config.yaml
arch: "swinir"
model: "image super-resolution model"
dataset: "aerial photos of the United States (SatlasPretrain)"
train_examples: 203450
image_size: 32
crop_scale_min: 1
horizontal_flip: true
translate: 0.06
task: "super_resolution"
loss: "charbonnier"
scale: 4
norm: "layernorm"
norm_position: "pre"
hidden_act: "quick_gelu"
mlp_ratio: 4
head_dim: 64
fused_qkv: true
bias: "all"
qk_norm: true
parallel_block: false
inner_norm: false
moe: "top_k"
num_experts: 64
moe_every: 2
expert_mlp_ratio: 2
experts_per_token: 1
shared_expert: true
patch_size: [1, 1]
depths: [14]
widths: [80]
residual_init: "none"
optimizer: "adamw"
learning_rate: 0.004
beta1: 0.9
beta2: 0.99
eps: 1e-08
max_grad_norm: 3.0
max_steps: 5100
batch_size: 64
epochs: 1.6
lr_schedule: "wsd_sqrt"
decay_fraction: 0.2
final_lr_fraction: 0.01
warmup_steps: 250
weight_decay: 0.1
Rows from expert 46 of block 9, named by matrix and row number. Rows with one number belong to one neuron. Each number is 128 + 32 x the weight over its row's rms, rounded and kept within 0 to 255. All counts start at 0. Numbers have three digits each. After the name is the row's rms in percent of the matrix's.
# up: expert up (model.blocks.9.mlp.up, 64x160x80), inputs 0-79
# down: expert down (model.blocks.9.mlp.down, 64x80x160, transposed), outputs 0-79
up.45 128:142108126138119121139147109185163136127125138119116093117146134160122135167147150085108099126097118078166134090113142150232207148123116165180165136156083178084124157084146155133074141112088201098136114100193077125153081148104150158159117117
down.45 130:128101144152087150153139109140142120141137123129162108120111165169184072120151125125109075125163140086166100166106140106123174150164139161100084093156126140209093154095158165147123115094101104093088161149138057084133111113188156106189103042
up.46 109:154117161124121119102150108147139131132118147108126132114183147191118153118160115144110084124127114109148089084111135142209201126155132143201162119129094152096147136086184168069111133137082185080164121114162104144148059138059172188114115120
down.46 108:118110113102087163165149089138150122125152095100213114084111158132180092114151104120126086144147118129130112165131088132136110121151171135089087069130105090211113162092143170160110110084127070104105141183155126075131116113208133095143087087
up.47 082:163152130132110126166166122171106120116123145096117121102121134123152148173127123142092110106114147093167103116087162135200164101142122180158155111120108079090151119113147184083045137164149177095180087103183107143206086074092136166076134121
down.47 078:109079085112133124119149068156163103103161094120178099073167174139145123115116121104121134127156092102118145132155069132125066112088180098129053077095122114184140193110102149172118122102114112131097134150162196147119142108203145086151112147
up.48 086:170140156130109120121134144172143129150136158113158136083128142190158145139148145130117077130084142112148085077099128142171216096148133188164168094150118177111141153086191162125065101149115171082169095094148090149159098106084160184104139111
down.48 095:149088100178117145167135081168176147129154103110188095062147159141164110132091108138122103131158157097136099201132100112119149114101175103113082090151135122184093159132134155164092105086147114102080156145166096107106118126184121055167085082
up.49 073:140117176140172094090181139131135157139128073138104159131186130072126138121149128133144131135156126157110149121135156112137071101122210104099075094115119092183078061163118103131174101181185108115152170165149189138131127120203152098152133111
down.49 063:148147026135142110125180119085138133116098109144164111158117136100116084117146152173124161129104143174074121119096089151077090087147113115153130200103134120124156167144122093082135139107115120180215120160090158180067149096149167126153096145
up.50 096:123149142106142104095108170108092139115117115148174115163112107132152097130097103126163148140113150107132151137155106121039094194078110097067133165128158090130094111154063069142147089099122164154086127164034195149096116160105112092092118138
down.50 096:107156127074120154100110138117072137122081170143069158182128077082068105140132128103168152162100099109102131107090116138155111200172079149118150169106113157107136110147173080122148178179124113179150098079091073137152152145100131172111171124
up.51 082:155142147135146091132104152107091146128171137179138149170080110129140126139079083138191208137139124133141167149182098113063093141147124121069113134171125116138138137169070041143182168124112108176092142166097166147071150127108114108124086126
down.51 068:100152144102164131089126128112109148152127157122006176137146054101097163176165130115160170164091128123149157102149116129129075166128106134160169162122161146118158127160114104130147144209128105147181115081114116126148110139131101144090191181
up.52 054:143136122101122165110156174179136111116093111097172126118178171148164130119152205123152090134122108120092156132116109107163130138161123139141125182131086154131111093137113135113169100195166051144222152125094055159157166138128123184121177156
down.52 061:125106122106150085159145092128160145101156075121172124115120137120097171129130138101141131178065150133086122150181066168160094095107154089114073064099142149128126148096097157160123075136181133102151133162195218126089154083136141099117133166
up.53 085:098153113121158099070135189031162129120135113153134109157095130162146075114086113152172141180110118111141178183192143150087073133109120111054140147152136139126100127192076097157169129110133140151100115150100177135126129165116102089096109152
down.53 072:077155101094144144077113139081073155121121151135038160174124082110049137136164147120171141143068153127121146128122147137145130185152096166143189172137155146135107096134162101094125166163135137198159111127099095106132102126085101130127194139
up.54 064:098066165130157107136190132177119111115102117155124136073159115127112100143107169160131139105127099125149052095092148132174154119165156150155160110159142170119213146089226141104066127125143126085147123087114142060135132097115136146131168100
down.54 051:109137086096113088142117117150151100144166060113191130090128175114132161142157110109118121092125095114121132219168116136112103124081147110153092092104143111195150153122091157201089114085100115134112138124178150055122129116188094082098083129
up.55 088:149154128135146087122068171060096125107141112172124146157116091147134135106090109108145175129134116079163157136180131112077076160120068081070133183137136121143106115172045071136152091087142138132090133152100200147127147164105122103115087132
down.55 096:100148143116141145100120143074062141107099174123067160158117053105062139125164150102163132120122109122129116082082148116146126175164098175130175192151135143094151092113202068115140167174111146166135136089110109133158129179095138151124177135
up.56 093:134145131150117095127111134073088124083130123175165128177078118161141133124115121115162177146153116119131190123158133106057076175086069097101127171154151101158139157138039042158162129118117147156114147163087166152068132138102144120102129111
down.56 078:127167115114186150111104117080068147140133171144028154150126079116087111150120135075168155116110115104116149112117130144129121197167110158117149163136135179103127128130189095099134188192119144156144133051109095118165120159097121173124173133
up.57 069:159130127162120090121175064173106160098095117098105087091140082111133121143100139069099078140122148116149140156094163144138175121101094204158134094199076177121108151166114084154118134111106133102148149075162053116115094139165184122140114144
down.57 065:147096166136103158142101113135113150135146119156138078110111195105166118124170141112124118142147112106148090145099140137123177144176132186138126102125068163144109163107105155106137104084104066113052133090145122059054083166125173117133075049
up.58 087:132138141132165143165137126095135146103132118129150139154069137118149117157082126150147216162111108144149188159140160109082078172108105080085125190113163110127149155156060057141154125153137096136120143164073184129095147103058102100081118104
down.58 068:095124117093194132097093111123103133145127116116067171167185077100064162167125169095185164146098104112117156081157139153132101126123103118150159165133128128080147134120132070105132178191165129185173091116133122153128149152118125165101174199
up.59 091:142127091153140118134130133068136114121151142155104113155099100144137114102122117143129201166095079097131169126185109143091049165115098078045125196150144105119097117137040101134158086161138146150090143143048167152104125125113130096136103115
down.59 083:104149125107131118097126130101092126149108196153047157190142061114056106167153135085184129129088118113121136114138097176143099127179092144141145145116139146131157117166149074070137189176106150172162132098087107114111160133104152169102179143
up.60 059:084145170100111107151151162152128119115125082108137101152115161123143065151112117131189140128116114133155152162124087118079086105135134096107131122163085071134143146133103062185099136182112078088155114124086075183094228074143156093113121137
down.60 061:177196062147197091159142168121144129101078146135114126104201129122102172172069163121097132151080128099102138106106111126122178097068161076158079109112104160119093137143079132128124092095167165164127145165154158155136105140129081099116114142
up.61 067:137238180159120122141151090172165137178169106138121133053183142143189156095100092152120111081099132127164148098098130087187110109153150071151112155123131131122164073110154152129126097158128122136113140085118090125175115112148101192122119121
down.61 056:163177070102156146158166137084109076147099107130186131107123141120114082122158108083116125101115136152076120137084111173091159076125157141132106134055111114176130168127084082099111057084142138058185115146134171139091159110177157140133120126
up.62 078:126128131142122096146120130068150139108123113130185112157071120156176164111089110153146203151137090088132122154166124111054093171148110093113128169139165113130117125166078060161150093109124112175080152149060186123093166154100116076112098105
down.62 071:126165143086155137083109177116072165149115156102026153169144058091092151148158131101168120130132160130154165086107152117167148154151097120150131171138143129083112123158152090100154157175119107166150098077101088098160121143073117166109189142
up.63 074:079084080148152110122128111102106114088142125143135151145101105122100081147060075152181161122109129078141138102157116150029094166175116122079106147159156151148092131150054077099183101138100158175110156154066159130141131159127110127140119130
down.63 070:065105159062105143062125129112084150121135175119077152163091105109076125141151108160171133169118113146132123090124138137154089176190102151160179132157133163100141077106130120142160185159096106149142105092107100046153124149094109145129197129
up.64 108:107148060103151101090100155054109160131116145122149110157113119152130113109117117168146152170112132098170171145185139121082103144147098090089128154148120117125116142140058080162183118096126152139099139187043186124070112148090130061108106122
down.64 103:122148149115111159096090139112081149122114155125037141159121041092099135153162143091154142152124119100093175082095127154156108148140080166137187151148132161104142088147186087112131180174114131168134113074116085140155124144120114169090202136
up.65 060:197089156121120120146153096163150185126171166095151093073159152159150162127143157146102081115140093175178092120105130123171129058118131122155149128082118136142138078072185166113119130194115160047158123141122126143119122103175183127102116111
down.65 065:128120088131152097142145093148143098116159100100200117090157159135104135135116080104100123087101133146132114174109112150093139147134195099149071126128091143208109154153103159122153128149121119156036136154122184117142132104218124068111063141
up.66 072:163153132147116146107102092223139135106168146120149131082189114175194163101081155171086084130108103132125109094109175155145163126117112134180158130130138110102127097076172145094151097181159147081193100139076089136146106152100150163152131106
down.66 074:138133050117148186156167046124120096169125102125243089076156148117154078113139132103166124143114131123088078134111106134124162105111133111117095134097076128191146136081136134138143096141117126146132146177154121107076119118151180105166123089
up.67 085:121119116142137129150124129073128117118131146198155129169103113152144115152128079097182219134118117135137133112156126116050073162119085090083112192105174126144137116143072063145163112113110139158100147178056180161100148169134121120104117162
down.67 074:090152147108112116092136105115104152144104139131038129175117068074074114130180140128164181134093109103118128133138120094142095179162099174153173170129113160072112066117155100149134167174130150183143139081086094144147127146096105172093169160
up.68 058:125152128139198156076172188150091157050157158146188127092097224130164160084110139121159179156181121121082136142156117133076137130094118157146127145126138126146062135143154123113144129125121094090085164149095166155121145125141097163102137166
down.68 050:033110176094120142094150144115138083166118118061064136136135107105105148169145129158100171134107133155125172064145113077108125136148108076094158125105050087088112064136117128132152102122177094163133096097116178144118163135124105127102177145
up.69 087:116144117139122146107082122076111095105116153151114127151103078153134096105110090128164165160100104104129153159167124134057142175083136080085071170162155130103116183138060085171185109080117173134061105138087144129114128186072123107147141117
down.69 112:139126182132130153127109117105086139147140178142074149167098122077108135102190119115157119140135131129148083106093169153158173168182095162104171164148107143148083056115190133086144125146088153098120128085071050105129123146095127172153163082
up.70 114:151113104147128132104092120096087144089114169199090143165135077150132114173101091102159185139139152106154118145169147130054146169146088122125138138139156146115114161163025070166190142080116139175094139128108150131130124191094137124167131105
down.70 143:113118164136136153112086108090101157137136177146098140187117121091110131109218125118155112148128132121147113096105180140156147175172085196141167185147114134150118063106175128123155141148093115089122125069065083097144113148125118186158158065
up.71 058:104182183083180099116088154072164142073094096128111140107068104102133151160117084119185105078119138162108161167103174137162064111152098153129099159126133072197107084139121140126130101103143150118170112185130108129063156109133142125125118159
down.71 053:118179085176145119130161148164164105106149138100195127086159125158092175165098106144121151142106124120142134139153096165110102082082167098162085112151134132066170147125112143120098107136202186169125133137165193153100142092095068140080097175
up.72 059:116135152128154147112063102124052129189157133116083070130126187125115135104128163174188141176170076148130177141130136115109135136102130116109137155182172070169106115197182151131115110180141140176129128108156129153094105116169074153104126164
down.72 059:115155030099189147115165062160129123152109146144135160088129158119110143175165136141174133110103155164109109132158104151145082141099158099121168169035118170111152124135106129133124107111179118157131101189148183192114152146153122150135088169
up.73 096:168099143139095138137159103156154141137131153104141124098139132178172109130158149136078095087086127096147091098092144152177207140164139149166179140156101173096155163082187171132095114127095144096145111085216103111131083131071165178109123123
down.73 088:133068098113073149168134082149143141116159094097182112112135160159186076123160111102146120167154147118128107158117110138146108103139167139102108083122114088221099153107145165191134106107108083106114150162141127072116092099204158074135115079
up.74 062:084164133122106145149141140083193133141127090081176075126136180090162064124143136178134178105129117130157111121169129180127062114105139126076091129158131081169102137168089099130147112111147069136111148169082153165099092112137164054101098140
down.74 053:109175115115186060107122178097098131124093143072104163103161108097015143136066122115148161146125139112091175106091089112047130104099143126119155102104086168093133176138119129113126145180119154148143130127105129159173141129128146111077102152
up.75 067:130133139133133092158184120108185123169160118096154150090160138167109116117122148132066110120057163107117084156067137152214177083187145133138156104129085163148101134109143193139108111155077127087182117128148104139118146105110149174116191115
down.75 062:146087131137129135172155122201139137080137115075162063111151145113168141111108107139130134092129151134100112170169074130115121113117186129147111104117126110192114190118109131163107078137151125126118116129212218096086128091187105073147095142
up.76 088:175130163142133138154136131138104123195145142129171142096165134167142137154127142172135077106130138122144070090120172136212156076145124111128127091130104097042103079112192171103078124181118154090163064148122114127133083087113140167108158107
down.76 086:112089051118146143120154095176171164144139117132208120080131167121135108097114146134140160155153120134095113162152080129134127129144182084119081090100111094195121139089113140126126096134152089131133124198145194132091156107212141062132098142
up.77 092:154143152140121127122147121157120110136097154119144128098159103137105135131154129132071090096112133133152099111102171145225205112120137112161171091151112173107140152102188174094094107191104178067198084081155136145130127115108156160115176072
down.77 093:122117083113132126178137098138141122115137108160216124089170172145160090131095098117117131135147132096113113162120098123121141119103191102101073087137131107200111184079125145160112121107120097111096133159199163094095103101218121077169105090
up.78 087:129157114117188106130104131076088127103148166175130144171116096126148141140123123125175157133128124107157153137189130113042073179118099074089132152108160111133135104114039076120134113137103135156057126168046154123076154122107114103105114151
down.78 088:126141145100145131089133155085118168138088174137024154156138061134041130152134150123142156156122118096121161102133136120128105167132104157156147150125132173107119108141158096126118187156139120213151104092104088139159095164103098205088143159
up.79 098:187125161122080099138149141154141112121138164142126142083189104177135138138157119148113094096109117107157076105086112137205172126175129130155183110168121162083119102087171187098114086158103174090196112146153120096134076093096168167106147110
down.79 091:107095080113101146165149099146159132128168104110190110085147158121180088114120134095137122159157158113108085164136079123128104110126166119117064099106131071190110176089093150190133128087116090126098161178162153116092125115218142076154109105
up.80 060:163140175145162134109198136152069161162103101131094109123187131141162156123096117142110143124117134108135121145125105106082063029119179140098141166138146108145116161136088148149117155148197065125124135090082157195124156124183079142102140145
down.80 057:124215072091151096133133110130094111129100117131172124137096112097092145126121131103171155138116127210144138057108122139069051107112164123145158165094131145115130141135080113126155097117122124189219091149088171138115147138141190109135121158
up.81 090:140124116145156064128107162064105123144143128128140123122108114180148110127097103119171226129117105097146165139167098112092089163127127094045138143141131109144092112152082096144172092124154116138076133180068200166089159155117112099099083149
down.81 084:106163155091164135086122118120051138132140171126057151182159107094069141166176145115172161114106103102131152093132123145141126157155107147139176154124114165097168137158161076104123175203119143202130073107093102114161113147118091132110168166
up.82 057:122102168129098149152127133079127092087118109147186142131100122080069176151118191106142205121119120120109096171146100115051081122126167078092089156185153110161139065185066107130124107155093111168091142146146116116101148100112136150151112129
down.82 054:133174138122150113096166110154126147106134115097086153124165090147067221155136106119116141159134167160109111101145143135063026083123147108120177177108111166044140183148143069126141123137132148151184111129111150142154163115147095113112130123
up.83 057:128097147073142108125111093075118142084066125181112189097128130167105149109123139139161199142151163080103136142117123128109069161094114144077093096111120063147146092147087120111174069136125124128142153152122200098117133086131146063087080131
down.83 057:080172060124162095106147126117138120135110119100119139154154112133106177153088136129123168127104142130089122057199093155127081099123128093139145155112151120119111210145116066144091151185093118194150123113121186162115117090148074113110168192
up.84 074:148107164156091129140165137183104077117185127144169132088192133128167134118103146121101119146126132094115101137114162134185128083128158184158127160123120161126147142098164203064088131160087160096192145118151129052138089096103175172141172130
down.84 068:159047087129127132104169117190177141123184083137176128126130132129145118103137097120121136099149135101045114162157104143152088118118189095122078106086162143153111160118094154172118106121105091141149152153163211130134126123202135079120083154
up.85 098:154150111139108119100093155052114156105125163149127117179079080135122128114109115152148189152117133105126169130173119102064068121129099084083148177159164111138098135125056050135158107158127160124105107148083200151109114187111100115106092124
down.85 099:105151146097148114108100100099064129140090164149037167141134048134053119143150152101179129098096142102119125106118124138140118174148100154135171140149126194120112107140173092109120173187121139183155124059092085130151117144102102151142176131
up.86 060:150119139103104162121184089173099151113163150138130093141168172193187185139130160172132135130133100142073145134102116096136026064136157106134127113167112143161158148112145145056120116166132099113215115151120179175127116127134145121122138110
down.86 053:109141067118128123144139109101140114107103050165110121108143119123159079133058171110166109126057154188115139142070078170107122080119166083101143129067128157119110168123094116108127080074103160166151114177127158126079160118146169079116123129
up.87 108:176141161101103115141152150146110139133129151095139111094163135176149157150151123162082114088133123085196096089105142138224170110161112143193152100140118165087130139101193180096100114159099172100186086097153139121138075114103129173119089110
down.87 108:097088106104106144151144109143164112121169099107189126071157184113170114094132095123123131146134123108105110188166087141137101093118181122127089080130104062208104173093094144169111110114121085103117148168155139100132132109196130070158120063
up.88 048:134179167224119100092129104136094145163128115130179100168119194066116168145145134139156082114081112163131160169127129160131130111132179069137116138120140118123190093177110111125160135091097150071145070150098158122123130100081163086115130082
down.88 039:112131114142141130142144114066087070100149132188126121151110138081071137067148106082131172166130204112136142126128078163129144140127161168116083170131177069085132121095136099091166166126152070117153112137165116104075150171131111103119176185
up.89 130:180116149135103101144155132178129133151142155110138106100170124183134156143172115135069124113105128084187080112101137139194215118148133162148161118154108164067122132115177160089086134113097151074144114084165107101191065100101140167144120132
down.89 129:129093122146081130174149128147179126148147099126197097107112196128197091115108134119124097121196126109118106150113117116139130130137162098107105081129142076214113156093139136180137092096112077104114144178149099098111104097204145088157103074
up.90 122:167120159138117125154156097143132105138138180115126128110159124165147127156145170148090108110114145098182067083138142141196194094136163132183171124136096165067134112088163143090088121169101184072170105104152105116135062123072149190117137121
down.90 124:099097086133099150140151078144175124128168084112180123078129150144163088111140124105137127137165117103095110175154104139113115117143174123095076093133116094217097169108123133176116122105101074119105142157155140080127125111211139056176113067
up.91 156:168099148130131143141164095178139102137127138103162123127173121167156123173159141113092094093080127108175099086122149136217189128142112171182167152137082166084137132096173154119068143127099175083139105071156097138145075139106150173144124085
down.91 155:108094127149088168163140100126138145129133111108176116114128183162181083099116116145137092124171131083154096182098110103117165138146157124101086076145132111211094148095153152164118113090096085114089163172151098071121107122179155082165119049
up.92 082:082155064131156127115149098072118124108135094130134122133063044115128115123049134156144165088131120103161151150210155147106103134124109116096100180142139114108113156133065095153150102085135159168091104162081195155138145172093134094119110125
down.92 085:113143132097106143095111133097099141124111187144052169183112099092060146105185163116157135179149119118127147083087140136142156168146105183149184197137138164128120105133140102131126176171136129167170128081110080083110114175105137189144156097
up.93 096:138121111130124100122114146082126157116112132131132117169080084144154128172079071129162178123105106101160141124129142138052085184095076102101096186131138134132103132128036056142160101109094138141105092177094180127114086102099148111092098179
down.93 093:104185116119126135103084111093083160140119164156037147184132082135095103162137156111164136138153129105123106090089127118140144176138082172140144155131121124103108092142165083108165173138099148156143150052068074117147122176078155186098137097
up.94 093:110132099168143122123086152106094149102145128165136171174106086110077093103092084165153145171118150129165190125142137094047067151086095115115094146163151140108127155159055076131177141100114163157118164138072177100108125177096122135095121103
down.94 091:153110150108132123066062110076090142146133169130074156186138075080119140111172148135163164155100094141099130113143147153148134164181095165124194167130138146135122064094175114112111159167101137152141116055069107110146146151103097167147174141
up.95 082:131159165103066105149150142137098139114120119146129133129125134137153134146144120110138154121092119103161185153105140113056020129126119058068095145161130137186101136106104083121186117107185115168106138147074214154108141114140156100125078129
down.95 075:101199068108151096159132148063103139141130150174109127181121096102066078152134129130205156097115139151114137086098123120068128132197094173111178178108109139120112149124127105094156129146093139154175126113082126162089142161097184167125136101
up.96 086:116145134108151109126115133068088140119120126178126163139095132130125095123125077160178178158114133087142104142153115111065056152137095050070100132157153113126110100149055070151123125076141164139084126150043182129107144125111115103110078132
down.96 083:103130117101119130110116142106066120129102186134024144174135050084093164189145150125168133139109115107111180093166124148126110135150106159132173160141146142075128119164128087147138177191127168186159121129074137156137131151112109151139188127
up.97 100:129125117126141100109125124088129136116151135165144124174097109139138123147129134144177178166109137098171180119178146166057077163103067093080141162147185101103128135139047084155155135155109148161101098153068208115081142142119120083093097141
down.97 101:114149132095168123115101117114082143146107173127016132164139070090059078143172129066203134146104090096117139112132119137130103165146116162117152126142131166111135103160152073113107168195129126178160114092117080133153129135130114164113171142
up.98 148:173136142113118108130128133167126115146162159115138124091162134160142147130155134131125096089086125093184098087107133135219189129139126172168168123127085149092164138065191171112062106128094166086139069078115105131143082118078131174093144095
down.98 148:120086121152108145171156078151161142128138104121192118086138181151173103113119133134118087135177125104121084171108098125100138097131186114100086085152160106213101126091133168148108117088131091109104178168161117119111127116201158066178105082
up.99 173:168115119140094123140154121184137116152132158112127124108169132174120131163146137095097090129099123115165095092101135154232195115125117162168183127154093168081143130069175146104079134108114184086137101092178108123168069133082154166124135104
down.99 174:132088117150090140151121089141138138129143102121176113099116173151206075095127129147127101125186142080133102174102121109116159123138160153101082088159136103207086151099146167149124122097102091108092163166152073093112106124182165081170102057
up.100 098:140172146151144106107108131086119155117158094159144117161077103169147134146081123163176163178087112095168138156196099113057123139120111093061128156130127146114115117152071090130151096112149130118093156119065211153083146132105144082108066147
down.100 091:115148132069154126080104127111082159125128164116045164166140077079067143170160121114190146159113133123135131088105140151135129168148089164144152154142114158108133120135170077101124149189087133203142086105112075097142106157110086153113188134
up.101 074:096105105123169114090149080095161176116148131190142135139054129160144143129096110151188164135148145139147151120163091112079101159145137082055105162123192078134104112136085096172157113139123163175125139155053194176129147148114107105109140141
down.101 060:083171118095129146112092154139106139096103126129063154131124032107098168165127119128201146119101106117106129108086135148176110143124102148146137144133162170103151127164129095057103164189169139159188101100104149097137135106132116155102175213
up.102 055:156104150139110166068143106114091162175180112133174116053164120153119129084118112140120135064125137144125095158075087142196146126146178113100128062121145075150134092176169148122099111194163078089153128095145157111153132103146101175096141139
down.102 056:146176077139170061125187143102170139060109133122150120101171139131164106138074146164120126118126091145113115137141104151128130066084143079131096159142066144105144172118100077108107103092103094161098139138177140153134147133177113032122101172
up.103 072:170121146114086108117169126131095150136146152123169107065139115183162169116187118133142113093181100089148115135073164144162162156150122127135132132097100095131109144068143162086066097170181122121210081177140139081168124078098146154112166149
down.103 062:102114101108170147162150136141205093093153097121186118081168146121181108149098127103127117073133122121076176163181094158134095122091172105124069087096172117134094177132077144114098092140145060095142115165132180119126130112190131098109141150
up.104 067:131171121130139111138090171097082144107156120182156168196122121154127096107102121163136216169103176104157140153162108145087110115130101126067134182128184147156129108167038108132150122158133159123112169175115197119111114107124082100109115155
down.104 060:105111134107123135107135094111090162113118128131011163143136060101075142136158135089168158100154127143119157132154130116129081160132102128126165165095190116100128093106116084146121154147149155203160104058126151123118148159104128146095217155
up.105 148:153094143138102104157140105186143101130126155126160103097157125157134138158142115112073109125099117094167090086112134163215200143138123181186182114137101183077138137076173147109080123136095189096139090104154099135151083126104138186137136090
down.105 156:112098127149094152173147081152156126137154094122180126100119166143168082112112136140143110126173132078145100170103114111129145141154156121098088079150127097212094153087130163160121125092103089092085158157150086079110105120188159068170095051
up.106 077:162130152146159154184157137169096114152181137133158125107116098150186165109161149158046087079107149135166097142093139133197125111068098142122140096143108139115124078085189139069077065127146154081152105106125068128138088152109123144133116139
down.106 066:127121064153111158161124087102139099124112118172204130095149216142184074110110118077126092136103151149155109159084120142117113106095177101132105108124095136180154155132099138144149132109141151115109162183158110106075160096174185112163063097
up.107 177:164121142117107123137161121181136107125127162104120105102170116161143138148157145109090087109096126078180092080113138153216203137141108168184155115139078168070160123092162159120058133120102177100124095107159087129161074125096137180129132117
down.107 182:121089141155087136159145098132165161137139131111187097105112177158171089100141132147122103122200131090141101177106108099118153113140148125100087077164143093206102152101162155142110117090102097101085180154150082087116102123174134078187098065
up.108 057:176067134163175105132115116149170172121151101119100177130143091049118093163167174167148117111154132118186112191136153147151129094110176153096124101114100084138131109160144179090143164181151093108153090128103165135112081061180121093119134141
down.108 060:103112023103159129121165180182116103091134098098112100114174146148118129141158129139133157122171117126056162144213111134130074113142150085141132145141146132078136178103071165124136112163146109164122129132115160165148158117160123082064142184
up.109 085:100199127111159095114110132052114142133128103121118135164075138152133123099106111123156190128135133063121130141191118128084117158128043109046137180127132122184136124129044097103155123171163128124092117141087166133103168109104132124093091144
down.109 074:079159137113179098125097132123084167141144161124057162160161099111076138132173107130184140123123146180133135107121103117147096166148099134104152162112129133064137114160170086066151168177128137213162142083087117128149102158122104137085174184
up.110 059:100197189113096107137191153098088163122116105119165160109149157121166187091129128116158154103154115176068116118116122155119031082146159132087125096068140119143117110117120124119129086168136077144175089124093159108116136142176195127117103105
down.110 059:097179078085151097131157072152168098129098139134169154156141145093108094121144119163127164120043168167090179116115095167100100126126144109159123171117149107137115153163106111080107123122112176156147105175118168192075163099113150062135067138
up.111 139:157124147130083107132158131177147116125134173102132102101176126152135125151147140119076101087096119103167096089115166137218203121128114156171147124137091166088148121100172157094062113112072189084146096075142117125156074119096135177108137092
down.111 137:147099125150083163143139107145150160132134102117173123094127168154183097105122128149152125135188147088143118176095096104109153125135167145114065079154120113216098169098140146147118131078117081119085172156172099088129107122193159068168099069
up.112 130:142124152115099149160135120183131106116114160114102105118159140167128129173165138110078087120105094115156115095091124143218197147150125164205155113161099173072131109082163142096072134096106160084126099105159075123173093155102155172124131083
down.112 135:128110132158091156162127102127171127139154110130207124111098187148164081086134148148123102135160162112133107160114121115121154123158167152091103093164116122218080151081146162145126087098110109089100153152141097072107113114165149099201104042
up.113 069:088152127127158138141099138086088085110117127127173133137090092116117141110132137139135137163122146087126133181140081112046085174128134097071157212201148095156126120168092090166136115181142120151082081168082190131164097174127120108121139108
down.113 058:094191141124153154075121130120070183113109184113065199165080064118083093124109133095141139124110126169135135125099150115136114179180084148125154165112144151079124085143155093093146154128116123149126119037093116152126141152137112190124158137
up.114 060:156148100152162093132142105145170131168101116121125123145102213134165148097138147153132154089131125110145085139130095122079063081143129113130059173085100085129171093108137130153095103247160157140163131151088106112140121114192089140135125155
down.114 065:103191087110172082129169116118151147128156098115141139098120109106071090137135109067148135093079124191118156121135091143143106085099162102172118096064144113140151202084082100104118088123131126160172113156076188153100179154114171093130115142
up.115 074:115173147158125111108138123135151151142145103104098175162165103127155181090157123155161174092118115198105140162089106143108134114056142093129079124094160144165066105155112107142190148169140032172107168147078093117158171136161128120146097138
down.115 071:135164104119188123130142127074120111091114121150133167148103164078166103092158167159096107120084175170079141089076071204098119100088121109155143148142151097110140128117106137108146100128159181154171101140120128170047151091105169122177086158
up.116 078:176125170156119111136173130149130106130115129097149118115177142110149176099156132134086089108116116096170111043105155146197170083169122133145184115128154120087150100125217212082096154157082135104158092090151112136166106115151115145132161122
down.116 076:113093112128160130152154080145163138132146120103216132069115175120174078131110142132088163141131130123122117166124074126095097085132174124113051078106140126182143153109101137146150101105123094114097085170195177091112143107197160091143089113
up.117 087:107181095107132134108098165078110131091162122164139162164109103138113092147126114082147146184184149141125173125151106139060066154121092069092130142149161106116102158137093039174124114074157111179094142167079144118141145165078108106106106124
down.117 080:112091161123142112108059129106130162146134165123087147153106101054083165114142106118130150118074100181150133098124158147143165177172152163093158160120143159097103076096188114111118128184124134137118146069054089106152123158094083191146137165
up.118 080:148156126135109150096111126063149140087117164186125111193084105158099137152081148187200199128076146094151122159164124165076100177136118075112139150133132141148135133132065070104163103132139153172140131139101183134094138176090139122136137159
down.118 067:126149152106107162141088113096077165117119177129097146169139071099068127136193103137122174166106150132117184101137149146184131147162091180161181149152131126135126081121168114133134147163113144143150101070063093059113145124123126187140183083
up.119 068:150125122111152079144137105075120129117129136179133105174107096149150147139038090111137175127117143083137125133195116106076098147127117115039114147173113100114106108097059125147182159081134109168082166147098178128078146107142113088111092093
down.119 070:096170124102140117115090134120095124093117134099027167136114120087074140185140184141148160154154129124182133074126105131105094158150098188163157125137119174077147148168162085090142191163142115139122119102116146070178109181120130169124166137
up.120 071:114178091073156097109158121108129142119146098125147135184114137142156130075111119134172183137143114117122168119164108125054020144107128089082158149177132095187131110156073124137142129126107147058110131171065165166105130151129123080119112128
down.120 058:113229119149153110158109116101115149136109166133057168128120090111064173147061144123143136125085119095157141122120140115123070175133151125146138147143132198077131124123157060053125165156114118187140094100096115129156113155107104151078124146
up.121 074:136136148109161075109133151085095134061162117165183124135084120127113104194147097130157156142157148107127127152144120099091070103117113072132137138155187117204101117081074085137164116093143123179104101148072176149086140132143109076121065133
down.121 064:079184128121129101129134102118092148093144121096063175161123042088082152172088119174172153107096117165189125093144110117124096158144082141137164149097120158087100098198144142138124163183114146202122133108102101105130142168136121168110154124
up.122 084:129072116143114132121115130140106107091159153109140092096146106177167078140168117105098097060112125124156093072091156139212156102158121146165124136176108136105121122083186146124089123182055165094194129124162102111102098083111171170118108111
down.122 089:105104101140120140164130079151156120122179121116219110055167161119163084089110117110131137115134131114095120168149077139133141075121174122098072085129118136199128178086129138149126115110100101136094116169176175120090096103195147071151106108